From a checkpoint of a small masked image model: encoder norm layernorm.
Rows from block 7 of the encoder, named by matrix and row number. Rows with one number belong to one attention dimension. Each number is 128 + 32 x the weight over its row's rms, rounded and kept within 0 to 255. All counts start at 0. Numbers have three digits each. After the name is the row's rms in percent of the matrix's.
# q: attention query (encoder.blocks.7.attn.q.weight, 256x256), inputs 64-127
# k: attention key (encoder.blocks.7.attn.k.weight, 256x256), inputs 64-127
q.198 098:066079090150127073137133080114128177135090164139112172162100161172111143106122115130179094137145136170120164125109137082116234151131175120138114114122159130071160151163081140164195100108146154
k.198 102:116158087135152081129112110133071222137158094130125120128120138099133152148179184162101104096141107153143162102139063138145104126125113137098064111123107101157129170104135119187138125099106156
q.199 092:130173160109073140083074116138115111124186148210158049123185149132097137107098105098120117121123101095085133124121150178169172132136112125109103103111172125093105117085155095150140131118147122
k.199 097:081143118141188109132119114201151121090132143113137137067142129108078132184055090152151143133062156119115105184133144131111179119149111134087197047133194137144089087114158131125105142159113128
q.200 092:093161135118108062155170113091171122078161071126104195149082164134148127114011126166138157163142125159109108115112118157116116141174106089122123105142139114145109116137157101143110131098131164
k.200 092:114109103121121173126104090120170138117148093115125079077134109130083140148198131127081118162130132125183144115115139175097177176109128134107082123111107067160114102137198161137126159127098161
q.201 097:110210169158089149127120097190151114105080100083162087145119147079123092131100097072099158159130122086114124139159075141152103081198101095048112155097083053127132159181114068133126093122135058
k.201 101:152112132133156166076075159146078158135029087184133142122102170133177109128132060142165128194147136142167106093087185129134160133075110168170121129115136136125166082073175088119142140072142150
q.202 098:161160164121197123162145130121118137115139161133192178140130168102098177198094137084101136118148119042119179144189118129115111105166084120131156126107176037099124113087069091115175149154162087
k.202 105:104152133137119075102139051146151218127179143164166099109123146151106134158168080139155154133123071082155077140145131190134119161114082109109093133141140092130154192142145117191160112097174149
q.203 094:134152138095130088151124109156171118096167106105133114186106150089159135099177126088166091070141144047176158104118095189129111092119131159127078152151139171133148154124175077108126161203156145
k.203 096:147121139197076114172113125155176096206132099126172111154170174100127162163141135108160149097099130079156112155133124140205169131172171099137116167172157179112091131166123149145122154167117074
q.204 091:132136105110073205188086136102113189126186163119151143177092116107139142115164155085130135152169157080096143156172134133147124114094109091120100102166089131092121169148147154102106145102133164
k.204 093:147111101141114153132152156083131112110131141097141132132205121149103151174124130127156150073163128164164102163183166169148098131173167173091097086086114118220164096158078116112156099092118074
q.205 104:130116189192115075054158099077107126107105106135080146190172133105114112154187178096074119125115125117127172134078082122085134140098175121149095175175098133118129142124074072118139137129099236
k.205 103:091144101176111135150159117159056166158107121114104200098120098128104119149134136149166077031156125171146154087187069127147166142079169055088161160133149141152108144110085118119135138158084122
q.206 099:127165107145118073150165168099121155108147125174063146100175155153155124147108113114160139067148140135106144124090114106130154154110123092082143152107103116102151090181119120153145090104060130
k.206 097:145128144085115113066142093167120145165085091090179151118132095132095074099158124194149132175140117139093106124071115148136156151190152180142078141071094122125153055115049124118118127151156139
q.207 092:097201125136116107103079166108124160166102091127099176104120135090135110174144117137228164067119146122152073148157128143105119104114126194112116155146095110098093116128122145090114141122120092
k.207 096:139162173109136095149112101130107100174146115074122169152112095153117153122109137153124143116150152087144152084135104080090129088112125129186154125126187122142074148136106105102116201142084129
q.208 093:113128076203150079161131137137080121095178147155120137080115105169100098136118104140193115128129118127181137127106091146133182132158111120122136164162086106144084131103161125102166109097086163
k.208 100:177090109157144036121127185160102157082096104113131153152111104106162121088071091136138102197149129132091168083115141102139148121139117150152152145153096182155150086125096095175123152135086138
q.209 103:116099102148111154172099140087075050121139110139126113109113057126156069101217165152114088111123105129193125089085176154098130133170044169090192146131132105156147126165065118097165083098124167
k.209 098:171096103198124149126099139175185133116118125147128168136147096085118105112115084141080088109150161107111149102132107035158140141212182074150194107177110077116191136126135126135138106152097160
q.210 094:192090118136100118140103158076153124095088178192143097138102124112177097107148162103117117176154147088112157166145110106144113145098129185133117142097091139068120171172110118127115127136138130
k.210 090:134053147152151154121156073061109154122145113186103119132147087153096161083135119151174099092145106140126109134157142159101100121177098137182158125133177176184158147208178130102132081101102180
q.211 099:081111118107175079100094169154144115139130134112075122109148158096147175137135082177123055150159088117134098151143101192074153099100180096184097060066158139133161122079119126090156094149172154
k.211 099:125130127074065099110170142132159103093112150140139107093147107115161153108103172114075083108161137103081100114120138163116135101147129109157115126103131143155144138162129147154158141120177135
q.212 103:133119112157113094106128163097083149135110101092144045135145143155241145143129165095192117118157078131118187156109124114099110116113159120141109179127096131122129113100137147094062164146118181
k.212 106:160144111135112145110119156176124150092091138154046133101096097134139128102117106137134121120111159108076198106142076142101124112070128075149071115179131170098129138132108095126141108104105127
q.213 093:109173089095119076119067074130121185128097156106155153149196109177121037135091127118127141153180133071128155048198151097140130130185109102152113167098153135146142139109136144171157096133122151
k.213 101:193117112125087148098071098167058142125149110174092140187084170102084149137134124100117123135111059104142137131150154172119101103142141194102061180151135110095080087155131137113173111086133120
q.214 100:114099119136062165101015092151131170120132119139121125130088107138147118125100143103055107113157111092107145074129120101091169077086070124147113163146141160185103154096067153132076170159151142
k.214 099:104127140104147148141079088123119138085155075185096085138153129083108147127181168101132147139133071207087175092135139170070177163144066181111135123158122147118133124071068130091127133101130118
q.215 088:105103096159092126104095129154127154135160101151093136110105156130142120192190129144152069117153141094162151136101115174130064097098157148133100096163157145092183155196171146109142116124162140
k.215 092:116117158118194136100095115111122135079177136112146132132113124048077153104140134084145090045159096112108170120135161143103153065172121131175129155075130075131123150118134125090093141156128124
q.216 099:133091141154161089172117112144164161113167182122087143134140075159099071134174109148129142177155155093151123173135123130109085133173098150148122074097113172138169139138081180100142115123128128
k.216 101:130118129083109117189115159125155159086030135102124109108136162138151152117122149115143089091131072150139091122162132094108162069104103123096099143104110092159216091084148115134162093131217169
q.217 101:163151111090104163171127095170094102117138178154099145141143071151154129079131140167078121152162156081105141132095135111115122169075118109169157098085174100165127098133192105066178064087061157
k.217 113:158098085156138122061138170165136136074127199159109157120130136081136129103141124156097085119143128146158100104141148108134111175129160195137161134072065118124130171152155163108125133096135109
q.218 102:115125128139114101162132053162145145094132133130158093160128089147127150107098189084094104115114126104125160153124173197111167109127150146173037111135138185214151149216157146123118170118067175
k.218 103:159143085105139085171102145174126091153095161165137176128118127069147175148126172099143102072121139141088053091154067151118199157143159069123172093194116188122124136152075105127145164157129099