From a checkpoint of a small masked image model.
Model: encoder patch size [8, 8], decoder width 128.
Training: muon at rate 0.016, 18500 steps.
Data: trained on microscope photos of single blood and bone marrow cells, 97085 training examples, 24.4 epochs.
Rows from block 4 of the encoder of a small masked image model, named by matrix and row number. Rows with one number belong to one neuron. Each number is 128 + 32 x the weight over its row's rms, rounded and kept within 0 to 255. All counts start at 0. Numbers have three digits each. After the name is the row's rms in percent of the matrix's.
After each neuron's rows are labels from the 100 images, of 14976, where the neuron reaches its highest value: "top examples" is what is common among them; "colour at peak" is the nearest of a few named colours to the mean colour under the peak. Only what is clearly more common there than usual is listed. The data: microscope photos of single blood and bone marrow cells. In brackets: how many of the 100, against the usual share in percent.
# fc1: MLP up (encoder.blocks.4.mlp.fc1.weight, 1024x256), inputs 104-155
# fc2: MLP down (encoder.blocks.4.mlp.fc2.weight, 256x1024, transposed), outputs 104-155

fc1.18 095:132125101162115168155038123130125153086108110125122085132095114155223162158149166112113106135139159092149143171134130157125091136119140044159181149111172132
fc2.18 096:121074062132112148145094141119076160123160165161117113151159118146122129127181156158104118154105139145114108129121100117132161134123097113127107133125149141
top examples: cell type: eosinophil (94 vs 4.2); smear: peripheral blood (57 vs 16.2)
colour at peak: purple (46 vs 22.8)

fc1.608 131:126156096101131141131141172106115151064139163150160117120090077125111076154133126142075128205139190111139141098105135178140087104195114131054124132165071155
fc2.608 121:116170155169117174123119181103140113104161142110046126095084118090145152123127137130101147148118175120184112162131104204110152166141144129171146147156127121
top examples: cell type: artefact (30 vs 9.8)
colour at peak: purple (50 vs 22.8)

fc1.66 104:134099176203137108105071135110135071147120070138137114143105097157181171084108204150143197190125125094135110101128136162140062107168214105153125194095179134
fc2.66 098:114088124082116100137114159167154120104109074153170119165148093167115183131131103152158202138112123073127118159146163092141159133114128141063125135129117157
top examples: cell type: artefact (27 vs 9.8)
colour at peak: white (65 vs 20.3)

fc1.242 094:081101099099180159116139106110138127177121099185107188141112202170142097073146108177160136182115087095131099140110112184097149145138186125132142156069133146
fc2.242 095:129183102149148140102140139119119173141118110118104129133159161120179112113185117178176148125103142194126125121095175143141135108132136154156161075130119122
top examples: cell type: artefact (36 vs 9.8)
colour at peak: grey (52 vs 22.7)

fc1.764 103:074124123125161132153169114122137118084108163074111160180082154095065160118084148121167181163114147131176130130162111122135125097083095081185139144101106091
fc2.764 112:148093176134131117086148129197154113179106162111128123086186121100137085094079128128158129157135111146073102101202177156117074128125156170134151133095137101
top examples: cell type: blast (26 vs 6.1)
colour at peak: purple (84 vs 22.8)

fc1.2 117:157140125169138077151189088097121134098091148170168120111148155117115143147126110122133057098077150125127140119187118154143147156121102144120132155117121127
fc2.2 128:110100187090117123162125191174196131089115134100063107139145108133075130160142144098128156147163108069152129111138105099115110134104116140150129120116177121
top examples: cell type: segmented neutrophil (46 vs 20)
colour at peak: purple (68 vs 22.8)

fc1.734 097:103114114167101145155130157104122163188148079092130150166108170146116116080125119142177117107066134145162177098136096072159168158162140102131096151183111117
fc2.734 086:123154130110113143118094118192118178133162163115067157145182108154108152085105099171077124159090140113132143120144164098157130113048144142117129114136136095
top examples: cell type: artefact (36 vs 9.8)
colour at peak: black (31 vs 0.6); blue (27 vs 7.6)

fc1.208 087:121161150167118132145134076143141183118075126094129150127076167150132086141171112152136113138115160066072142138107126144164134129116134099140083154110103079
fc2.208 079:100104121160194096091097194085141116131107168141115171134132130150150133111102104147116123119090152074163170144154130159158138081115222149189102107100210139
top examples: cell type: blast (30 vs 6.1)
colour at peak: purple (50 vs 22.8)

fc1.196 094:143116096107158155147188192110163102157062150153159156112120075166101113083126149160157108149091128104121159113115159142113082080100107173118096127159133186
fc2.196 095:060138107168119138176075088096165156151153113075148104176131083138161133180129132148126139138123144160163040132086128074107099135099123080153159148167123102
top examples: cell type: artefact (26 vs 9.8)
colour at peak: grey (51 vs 22.7)

fc1.233 077:152143124105138069142120103044069133097084099106127136138116101136118118119143180144207121099133116090130123135096064120141054144141081177131121104159116139
fc2.233 076:097151065156125168129084124097184097110116095144135082093147115125191169147133116112077163159139132139128092080128142151151076125131105149091179166138123153
top examples: cell type: artefact (33 vs 9.8)
colour at peak: purple (48 vs 22.8)

fc1.442 072:159154124111118102166088140136131124125154137165163160110162165152135155154101132142114176128085112145137192182078158068117091123067154123165086191137128236
fc2.442 075:122139135163148087192144160109132143143143168151125192149084124035172177076112105090154132079154143151101145152102075064145109129234119105136139150139087112
top examples: cell type: proerythroblast (25 vs 1.5)
colour at peak: blue (69 vs 7.6)

fc1.174 091:094142135147111118107129127145072126111106124152151142077142180164167118150093113104154116122074100114172106121085104130099186148176111155153146156169126089
fc2.174 082:121152159132149139104120125097116112106160102152099119141160142150148118096096173144144135119119134108127165164182126175121156123153170171104131120137146168
top examples: cell type: eosinophil (26 vs 4.2)
colour at peak: purple (56 vs 22.8)

fc1.417 113:156093140153158139161153164119110174147096173116141115099092157175112136070111053126117091129086104179141112128138092079161145174151191154087110158124109079
fc2.417 111:106152128132185139040118135201129133090141093127079161136157148114122070173158123129143090103116141142105098153119115153115136124100093164124188123128153166
top examples: cell type: erythroblast (37 vs 14.3)
colour at peak: black (28 vs 0.6); blue (25 vs 7.6)

fc1.204 084:110100176204131108122119106027117120200085141147107198146138162105163132043092084144177171135127122126175083141096122133225129100082180136145153152110146141
fc2.204 077:098162153161125150131130176112115185223096104126072148129128119105177097142138114159155138137085114199117143080164167126133128122092182147141143105116128120
top examples: cell type: artefact (52 vs 9.8)
colour at peak: purple (77 vs 22.8)

fc1.414 084:185125114093112086122077168104105220104081134135143161113135150205126113131097077094121096128112164122218097102104151108122151169124111149133138179138100108
fc2.414 082:172090144091141111135175170140126179177098107151121085138172130169076120115159102130155100114101082167154086065089173140139103139079153146137085111148153130
top examples: cell type: erythroblast (43 vs 14.3)
colour at peak: blue (31 vs 7.6)

fc1.342 103:145189155050134126134183124115095074079106120078122177181124141105179166139183064075168135146101075126164152172089033090125130115175129086147158150102116163
fc2.342 108:147087110115115172183145203130154160168125146087072096153139113128097128142113138162112077160121069159136165120152161115150100166120150181175117076100105138
top examples: cell type: promyelocyte (25 vs 6.4)
colour at peak: purple (61 vs 22.8)

fc1.504 110:081138130128148074133100096150134134143159115105194119194160074068121138158096084155131149115158124091120085193174116084122143092132118133056182114065123127
fc2.504 098:099186086089156031137089108104143140147102044122134123152117068109180171169164107101187106202095182099103086105118121117161101113113129121099130104069068104
top examples: smear: peripheral blood (83 vs 16.2)
colour at peak: pink (60 vs 25.2)

fc1.217 106:159114133141113152172128134143091166156154130161130138095182103116120105166132199188165117150111127139155104147182119102098168176143149129161118148104095100
fc2.217 101:173162158074130119162151172121182134138089163066090134133141089105128141104121137120139095116143103128097195055101104142082089109133138167182193148157065169
top examples: cell type: proerythroblast (38 vs 1.5)
colour at peak: blue (50 vs 7.6)

fc1.267 091:120163107120092221079105108111047134121135091175122166128123107079118082123110170112109142121088126125136174082120116080136156164177173154178106126196088133
fc2.267 094:136158115104163104109093111047134180129120136156121156197187094107124104132099102095151162136167088142119117126160164148125113124129058161122130157139176152
top examples: cell type: promyelocyte (26 vs 6.4)
colour at peak: purple (46 vs 22.8)

fc1.87 100:079089105169096163105143121165125114177098149205060087123100167066139080130136097095103147113120135058163169201095129161122119180166106177188090202148057104
fc2.87 090:127161186108140129184081126113129122143145163146163085145134125147073153110092123042139116169095146111067164127111124208081169144114136087097093090155102137
top examples: cell type: erythroblast (58 vs 14.3)
colour at peak: purple (58 vs 22.8); blue (29 vs 7.6)

fc1.110 109:150098164167102172149105132162140162139139151164098111151151141103084068099162109159112194180135068228146192127160148113160117164111137108118128141202118115
fc2.110 103:167096142129106169149103098021127116130099134157110106116155140142105141081121093105170146127091138148127152106069089183109160122186134155214144160132168149
top examples: cell type: lymphocyte (46 vs 15.3)
colour at peak: white (48 vs 20.3)

fc1.103 095:126131153105147128075196117184080180139125078108166114132068148082091117175140105144031164193135149107181134087126161136131169165099124114130207113151175109
fc2.103 083:107076112195177120148115188117171113141123149139030115076081183112151082092108127124099146106129145109053065137135109125078139058180130118161140190200123139
top examples: cell type: segmented neutrophil (49 vs 20)
colour at peak: purple (71 vs 22.8)

fc1.69 099:097139110214112140091145146161124134120094125125124107075122181110125115049120163163100185111099133077115176116077060131152118098143113130201122125163107091
fc2.69 098:130109130128172077111132140149110190117183127091140153227086153079099121186079156104124131151173153151065127073115135108105108166120136122146126107107119078
top examples: cell type: artefact (26 vs 9.8)
colour at peak: purple (71 vs 22.8)

fc1.285 103:177185170160193098050123065134113148087143145105181146151149144165136107142088124101115134159089149174189138117103165112125124162136130112055107115137174039
fc2.285 108:118137150067099180149087126138151149091222129085069098136104128152077134118110067152112102167164112081129140134134154148075079137193098117176108137100160169
top examples: cell type: eosinophil (28 vs 4.2)
colour at peak: blue (41 vs 7.6)

fc1.139 116:112103116110114140171149136195138117142169085136120130169085070152127075174161138137148123155143133130118133101192104075066125134133177123094099080173132114
fc2.139 108:097158171183173189130178090155088096125098176161101122065152115142132054133113130193183133142087114118153128134120157070182119077109125102152107145106133194
top examples: cell type: segmented neutrophil (76 vs 20); smear: peripheral blood (41 vs 16.2)
colour at peak: purple (81 vs 22.8)

fc1.239 103:103108183098161140127168163115107088138130092140113152124026157147126174107167141120100147168094110134168143129158067077101178118145150142139140080112163040
fc2.239 106:107079107124117182082082070167128161120173140119123125139164077076116125162081145162098126104170080151140165144018144154105123115115134113099111083095165129
top examples: cell type: promyelocyte (27 vs 6.4)
colour at peak: purple (58 vs 22.8); blue (26 vs 7.6)

fc1.357 097:146121115106127159103115167144088151127109144091113102150113107117120131147131161168149152101108083130106114076129098128175109108100153136093097066175134141
fc2.357 100:109187113119114078143153149090165136105139164151098159152162203108137130086213153181147113113109158090101185133101175111136076099181137168142188193140081166
top examples: cell type: artefact (33 vs 9.8); cell type: eosinophil (26 vs 4.2)
colour at peak: purple (78 vs 22.8)

fc1.46 094:154127179111146089141094177098096167139107148113097166170134092174160179066124152126142124123164159111131099097138143156169150096117101171112169069118109139
fc2.46 093:154137142130095169130080115096137123167176134139115110127139140153117144105116194164149123043087093117145095116084191115156114171070148147131110121129092139
top examples: cell type: artefact (28 vs 9.8)
colour at peak: purple (59 vs 22.8)

fc1.7 105:088143196116134164092135091146102101123108084169120119127148106136177173087103104123170129120124195134113201196088102173139037097143160168161150085148144124
fc2.7 105:135162200095121096139121197088173175130197115105117181145139129073114148173137120166166155159118029139179136088142200112068150143117150114118165184124145147
top examples: cell type: segmented neutrophil (49 vs 20); smear: peripheral blood (44 vs 16.2)
colour at peak: white (57 vs 20.3)

fc1.676 121:115154113067171178101117124174033157146216197112103103127136149109106149132162132097174157088161175171096125115139052129142119149156108099133141125126104110
fc2.676 124:209131093102144115102091153087158141116095051133109085124192070134161102105198147121192191097105076191180151115151199159134144122134127110124174113103100151
top examples: cell type: lymphocyte (35 vs 15.3)
colour at peak: blue (47 vs 7.6)

fc1.88 101:124097174146135136104193108159133111097129165126118165123072097162077127141148133129110136190114156162156156116129090100114129083089099122110168111132103150
fc2.88 104:224097146121106111212086092100141130152113154088141107103205130114137122142108159161126089121124054142106153157136114098141127134136132183167164121132097177
top examples: cell type: eosinophil (50 vs 4.2)
colour at peak: purple (82 vs 22.8)

fc1.288 096:106098068110104145111139133102080171160116188172123145124136121165083071082146152077127125176139128097139105131121182134164159129145063129098133162103140091
fc2.288 095:200120165117127055171143123110166109086159067121099146087160129114145125123095119123157178098100108186123118125107150155176036141124154171154106114166107149
top examples: cell type: erythroblast (38 vs 14.3)
colour at peak: blue (30 vs 7.6)

fc1.611 083:183160095065125138134194070039138101135107081147133141117153096158144110148156120080179106126132137159109113109154122135129135111149085115138161126140086126
fc2.611 081:137138060117115132085085152121157095143150166150138130066096160128107173135182092072093150146170190092143123138157153077189140144042129133108129137112189089
top examples: cell type: segmented neutrophil (61 vs 20)
colour at peak: purple (59 vs 22.8)

fc1.688 087:144072105120070124092083195074074190099132163145142101148144148183081135162156157142113158101157065158081134100104193058163045150125220150144079120137081129
fc2.688 081:086069153157111094140160187096155144179148118116152142149120056108112130055094125080170175126121121146123133152116174187152079169146138072044159122125159110
top examples: cell type: erythroblast (44 vs 14.3)
colour at peak: blue (25 vs 7.6)

fc1.338 112:086160143119146147139152146118152159111079104119153142123180114120108084101127129114146124095143135105109057156179091091162164124138153134100098068091167100
fc2.338 112:171076115122162135137107145140178116104106112154183130165112107121140132162079144071121092105136098112159123160110221116172118127106144109144119092154195147
top examples: cell type: segmented neutrophil (86 vs 20); smear: peripheral blood (65 vs 16.2)
colour at peak: purple (75 vs 22.8)

fc1.122 109:125136164202144124104139115154088073125116112146183150099116155151153066167143152182104173078101132125162170170139093112137125129125138108123169068156143119
fc2.122 106:116153174178145077154123118153188114170149161138133175084140133109183079050105179167141144131114106091144124122112189145153108119132159122147136189133124138
top examples: cell type: artefact (66 vs 9.8)
colour at peak: purple (67 vs 22.8)

fc1.427 105:136095153129122117158153071118100152128166126176149094091157136098139112155082148125103140125105143079130192082109153181133131138135163071106075156162083137
fc2.427 099:146121090215112140183148094134137185146144128160118100161093127105185098110124200123096167142174156129109118130121153120126109076072151120196152090160139160
top examples: cell type: erythroblast (44 vs 14.3)
colour at peak: grey (87 vs 22.7)

fc1.108 123:123138118145078169103157200092102114083134144153127142133124084124101127129156133067122176130152123155124087132127127123146091098176101144137093127152173109
fc2.108 114:158140131166136177105122134082123092142100164116118098095095179141118069121070108127140099102105127162103125165116133149099155203205133148113133153184143115
top examples: smear: peripheral blood (75 vs 16.2); cell type: segmented neutrophil (49 vs 20)
colour at peak: pink (60 vs 25.2)

fc1.253 092:139152096127157107081164127152111071174114128144162109090120082175117171193127078138153099080152062136152152091117135116134133163060158129162110162111087120
fc2.253 089:158113186082172071110094126117133132124147117100098178152160131008118130079115149104127111137140133129197133137072113122136081151184145158138176172097169147
top examples: cell type: blast (27 vs 6.1)
colour at peak: purple (71 vs 22.8)

fc1.241 151:107134088127150122084193094216079120138169149159121161117190154153121112162131128107124136080089099099173124104151152056074175165105123128104207154148049101
fc2.241 157:219121092111129099119185148144133133153184179134117139169125177135137166128057167121128133117186156158070159129099124131076085128180141140122166165108125137
top examples: cell type: promyelocyte (43 vs 6.4)
colour at peak: purple (54 vs 22.8); blue (45 vs 7.6)

fc1.60 128:113155136091130146138147195155059104079164101154081155114108157161144157112160152165066076160101152119151153076097121129147144134099107148144128111176148065
fc2.60 142:176148103125156153135098070129140136145193141124133125142142146132181176174037146132134147149161134119109200099104138157090098128118181128099108142084099108
top examples: cell type: promyelocyte (63 vs 6.4)
colour at peak: purple (55 vs 22.8); blue (40 vs 7.6)

fc1.156 085:096149104107129130129161168187108129159171161200075079092169126176140184177168133202070133081077107144111098128146118098144107135147104040127137127165103069
fc2.156 088:063128110152148156108155145118105117163095230106181198198150166143167132090125125065125136166144193115118145133160074134156103116078154139168104164115127143
top examples: cell type: segmented neutrophil (41 vs 20)
colour at peak: purple (51 vs 22.8)

fc1.352 101:097171138141163117099129110121066107106108176070126206142105164126141158130107070090096165129085168108143138149121111139154151127122159096136120144126107159
fc2.352 095:109145116168126173124116210087140105141163149139174153125149103135102121109093078082101146154154126124115141097170129151166147065090097155092112107155127135
top examples: cell type: promyelocyte (25 vs 6.4)
colour at peak: purple (59 vs 22.8); blue (26 vs 7.6)

fc1.51 100:043135089137121114096169077150163112093160153130132155082105111099092130076140126106088159133114132159114158145106118077179119144104122089141097088127157073
fc2.51 099:155135139168125119133106125118127179100147152109147147095094175131138143090097147211079194157130182157144147084102115097120155055204085153148189169102077139
top examples: cell type: eosinophil (55 vs 4.2)
colour at peak: purple (88 vs 22.8)

fc1.404 090:215139095123061130109105146171143067121126164186121114179092114157116155097114112155096123101093133115162154147105180060150124134088097099144115092185094100
fc2.404 083:126176160159100147169126100150106160148121098178161190146119131120165143140140128134113160106132138127124144120149119135109147109131092089138120108135124168
top examples: cell type: proerythroblast (29 vs 1.5)
colour at peak: blue (69 vs 7.6)

fc1.596 072:156132124122132094193114167066105173115082143163101120192136103126140157126175099107112107163161107145094111129109077064180096126073150209158133133115124093
fc2.596 070:156135183145185144163125154151172103089073124108135114046085153154151125219113157124149128106156153131115076137136162097136066136115073182135106144066089134
top examples: cell type: blast (29 vs 6.1)
colour at peak: purple (50 vs 22.8); blue (34 vs 7.6)