A small masked image model, trained from scratch.
Model: encoder activation gelu, encoder patch size [8, 8], decoder width 128, decoder layers 2.
Data: 97085 training examples, 24.4 epochs.
Rows from block 5 of the encoder, named by matrix and row number. Rows with one number belong to one attention dimension. Each number is 128 + 32 x the weight over the matrix's rms, rounded and kept within 0 to 255. All counts start at 0. Numbers have three digits each.
# v: attention value (encoder.blocks.5.attn.v.weight, 256x256), inputs 86-171
# proj: attention output (encoder.blocks.5.attn.proj.weight, 256x256, transposed), outputs 86-171
v.38:087145148082137130170118120114117126120093122062160132106137086125153109131150105087134161198103089127177120051133106124103155139168049132113154212161093073166131118149157142196123148085103120089080151135142133140116158178158130139082137169141178113157158108
proj.38:149070126129136124159146107125132166187140134174093025106152147117145138040092111118156086134126139096103094170131068098155107146077162117122109125149189174121175084113137159103190118216174197073159107107181149135102124072182117117078110167114064130102139069
v.39:061141103112129086148171097121140121098178176201151108117181176110119163171117191178115144099106117109075149185159091115112156096154123143074090090149144150155154089183076133109143104082143137140149078113162156125119087108130092069128185106068136088180032149
proj.39:194127062118152177032161122084064135100157156129096111065130190189113137078169098143125141036200113127125146094067161199092056153165136166155072028112175119141199134063133125137093117163138072128148175127085172065154067060183167139123033146141153118073178159
v.40:110154137137148158138082149104177132132168099102098127105138132137106109069139131115117174145114105188126157092151062128155134113138130107156068138097154146167103123101169158129121125145069099126164156153103119141166153148154081110103127090069195139103178106
proj.40:133124131166122142178168136130153123199159126085152134160099095137167107157124115158175103146104176093099135197133093084149116085111119114183137188084104157131126167143119135090077135085123107115103100137113089188120148098141094118078109126108098150122124088
v.41:099051111051097156119123129135189166102159195116130127119116171092108160134156101131155163174146104129123164097085165134129078167126105157101108153122134157158110121164107159155126064131117119150131205080072085176119155089076148125066169140098116134119116111
proj.41:147100113167088177133122206084114115210112128147149122091134136108125154138131115073108159100129100100154103098142161125121148164154141129140146128124081163161115156123115113142064140144071170062159114112130150084116177095137102164198113114079140106121137172
v.42:173068182123162154121120162098139133129153188118143207174147162068120085118150119167153122071143109120126080092143108092083116161145124140120124157152093097122131142122129098149132117083127212151175106112123133149149113115189148161126183128126135137166128138
proj.42:198128137144130152168129098143095185042105134103160145106100153185110126133122150122148087158148119054142072108142083078125121130088127164144109104105137189119115124187090105147154127082113193109099162083184152148146114196093098106110074153118174128081072131
v.43:149128155098091164151112094058150135092167108090158165125117149109127162146112129146097182083131067128103135157151046110056107145196047203146128124073146126174133131162133090150123112073107065126111156142088122074138116110109135125124083132203108132158162132
proj.43:116086100166106144120114131122056162128076151109080118106100139173155139101096159108148100133123076078121070090111120104128176113135138152218139080166146105164179099113099118165157117132210142181107201185160157114136154065177174145131063112086118192145141153
v.44:098087166084079128135097106154086131103141144122113082121150176163180067127112166115125126164137162088129125198125174075112144113155088187085089133088130112180057107170190120067097161113163141138112060129116169099162128094076145095116083067075143132108154129
proj.44:142094124123050187113066199144139161106089109147178106087100127098063136130143139111118139092198126147212139140076157170169148123092168153137177049110047127175167130115131168105113172154164107175139113177117110144134181108091169169197124158122120163147125099
v.45:103112190060097124096153166151075156163106169145129098146122140140128148098094138166189085116164134170062133138138154094071174095134086182099087158134121151199081106181136133129131070173120193123153153159162126162098135145154113141102138158096065119145089177
proj.45:132094122112117121111131151106136100136139119136170153109110124139086165126164087066143124138098130138136074150075100075206096131096108158146114155176077138123132192148157156167170163159086181087153186123099137152165063107140123130123103124073138102108125088
v.46:183152123171084161126128130145108085082093149140086157136193102082128080144088153215198095136169147130148112118107155079155167139096144142153047147080179118108104126163131165104148146119152121154156169147136134098146150094150159113147086142106101110153101092
proj.46:117164117126087131117049123105118120170098147118192090153111184136058141090116160074182159117127172129151155177078124126136122032148070161208200104186104134192117155095107122115145118080122119114071124081127180069152114116097059126155122087100109068150167138
v.47:133113112148126084117146134089115084099092203151130077101134047097113081137192125111088179100148146090121119124106118132154080178143115184141127123118133128088082151119128140151119103054108142146107165114037167126178155134136133091161154115151162147143105140
proj.47:117209114062055134109069068144094157077125119138115141161132135123111157111142116144174119168118077095166148101138079159185149140108132087137141138117100096151157131102138152146147095122100135163183112218169113100152171202119142133158127118107136160079177142
v.48:165133121161147117152126095076085093123169161141136111060186154104142129112154123083110139110178137025120070119132145214133087109150123111110078152129101088116209096040144095113130134178159104152155135126106125067050075145133115137178102145170117190191145114
proj.48:114160123169157109073147133124076099153081090110167176153156146142072121095139116214127121145090185208117174054152091082107090208061090141169136116137167098162094130115097139185095150152130172134119074149116159063150074164164081087053135088130120173072110158
v.49:127052132110138126103108174121173083146098158147144181109181066100098185102123139116103168118121170158175107101139079160059114104181132175135082193112137120196140079201131118153171151094135160128180183108077106136107175141118129106160149160181181108115142147
proj.49:110135133183057109170162114056099152114151102165103206114073116096120072194111159138166051121114119165188101102127113099027151104138112094120139089126131126105086189179159142113097223160159146100144066171163084197078086132194187189095048176110139170083146115
v.50:110136145159111039193137104213131084114076196136107125104120134164159111107114152154221155106105162128181093185100136110119121122130140207127111086122158116164162128194089090159092126121128183132136134084159104083144139119088136144101044122076115141099072167
proj.50:169175118081153151117103159068110137165113187109111135179111109138096139090100104095091154094158076106130153095103122178110107163094197095147168082129195091095130169151153142131136110131087083156157079122078167169090085120137113193139158114144140142165164134
v.51:130088152140207170149132122138082207151150109110203101131142120145082131126125146170177095138077079105131147110136144124151140084172121163146144133124189170121127095142159105141089128156109144126098158173113069131092159126143097117131068119102133106158133078
proj.51:095109150129119121152099161118097171122014129149132183131178128116096112144108105091128107106125187158138087120150112084157165120089105154081146181110153115107109157138137135171210153127092164118089162159165145158070168074159111123143169116078160119184121091
v.52:183201154102108134169133163148145075150110094140100170115140110074098113088073123178203090131092131138109127127165136161177126133119172141255127152081132131087077203136101115111117177164176079162147135139121142137107125121163120148147091102124172088118075147
proj.52:103119113188075061132108090123160091166119136108128122162169140111169064121156176090165100140142129123116134157134219110085115064117157115103143183138114163119146135172100115148123157106161117167147140099132102151184154131180096073158113150070154058127096072
v.53:155068081066146104096140150117103106129137138144164192186088106152186091136113102139101108170202179103113109097127181158087187156071125094092185129140098137061146097100158122132135119206148089160115157143170129112126154079096099144098055135123118112130086092
proj.53:091161128136120118126186130187139108046139108137109156118079074069083108175205152151096091109073182128121150108107175103152156154109132115152142121173110138150092136121112150119104092143076175157192145053093086100140151142155111074091167107122167173094146164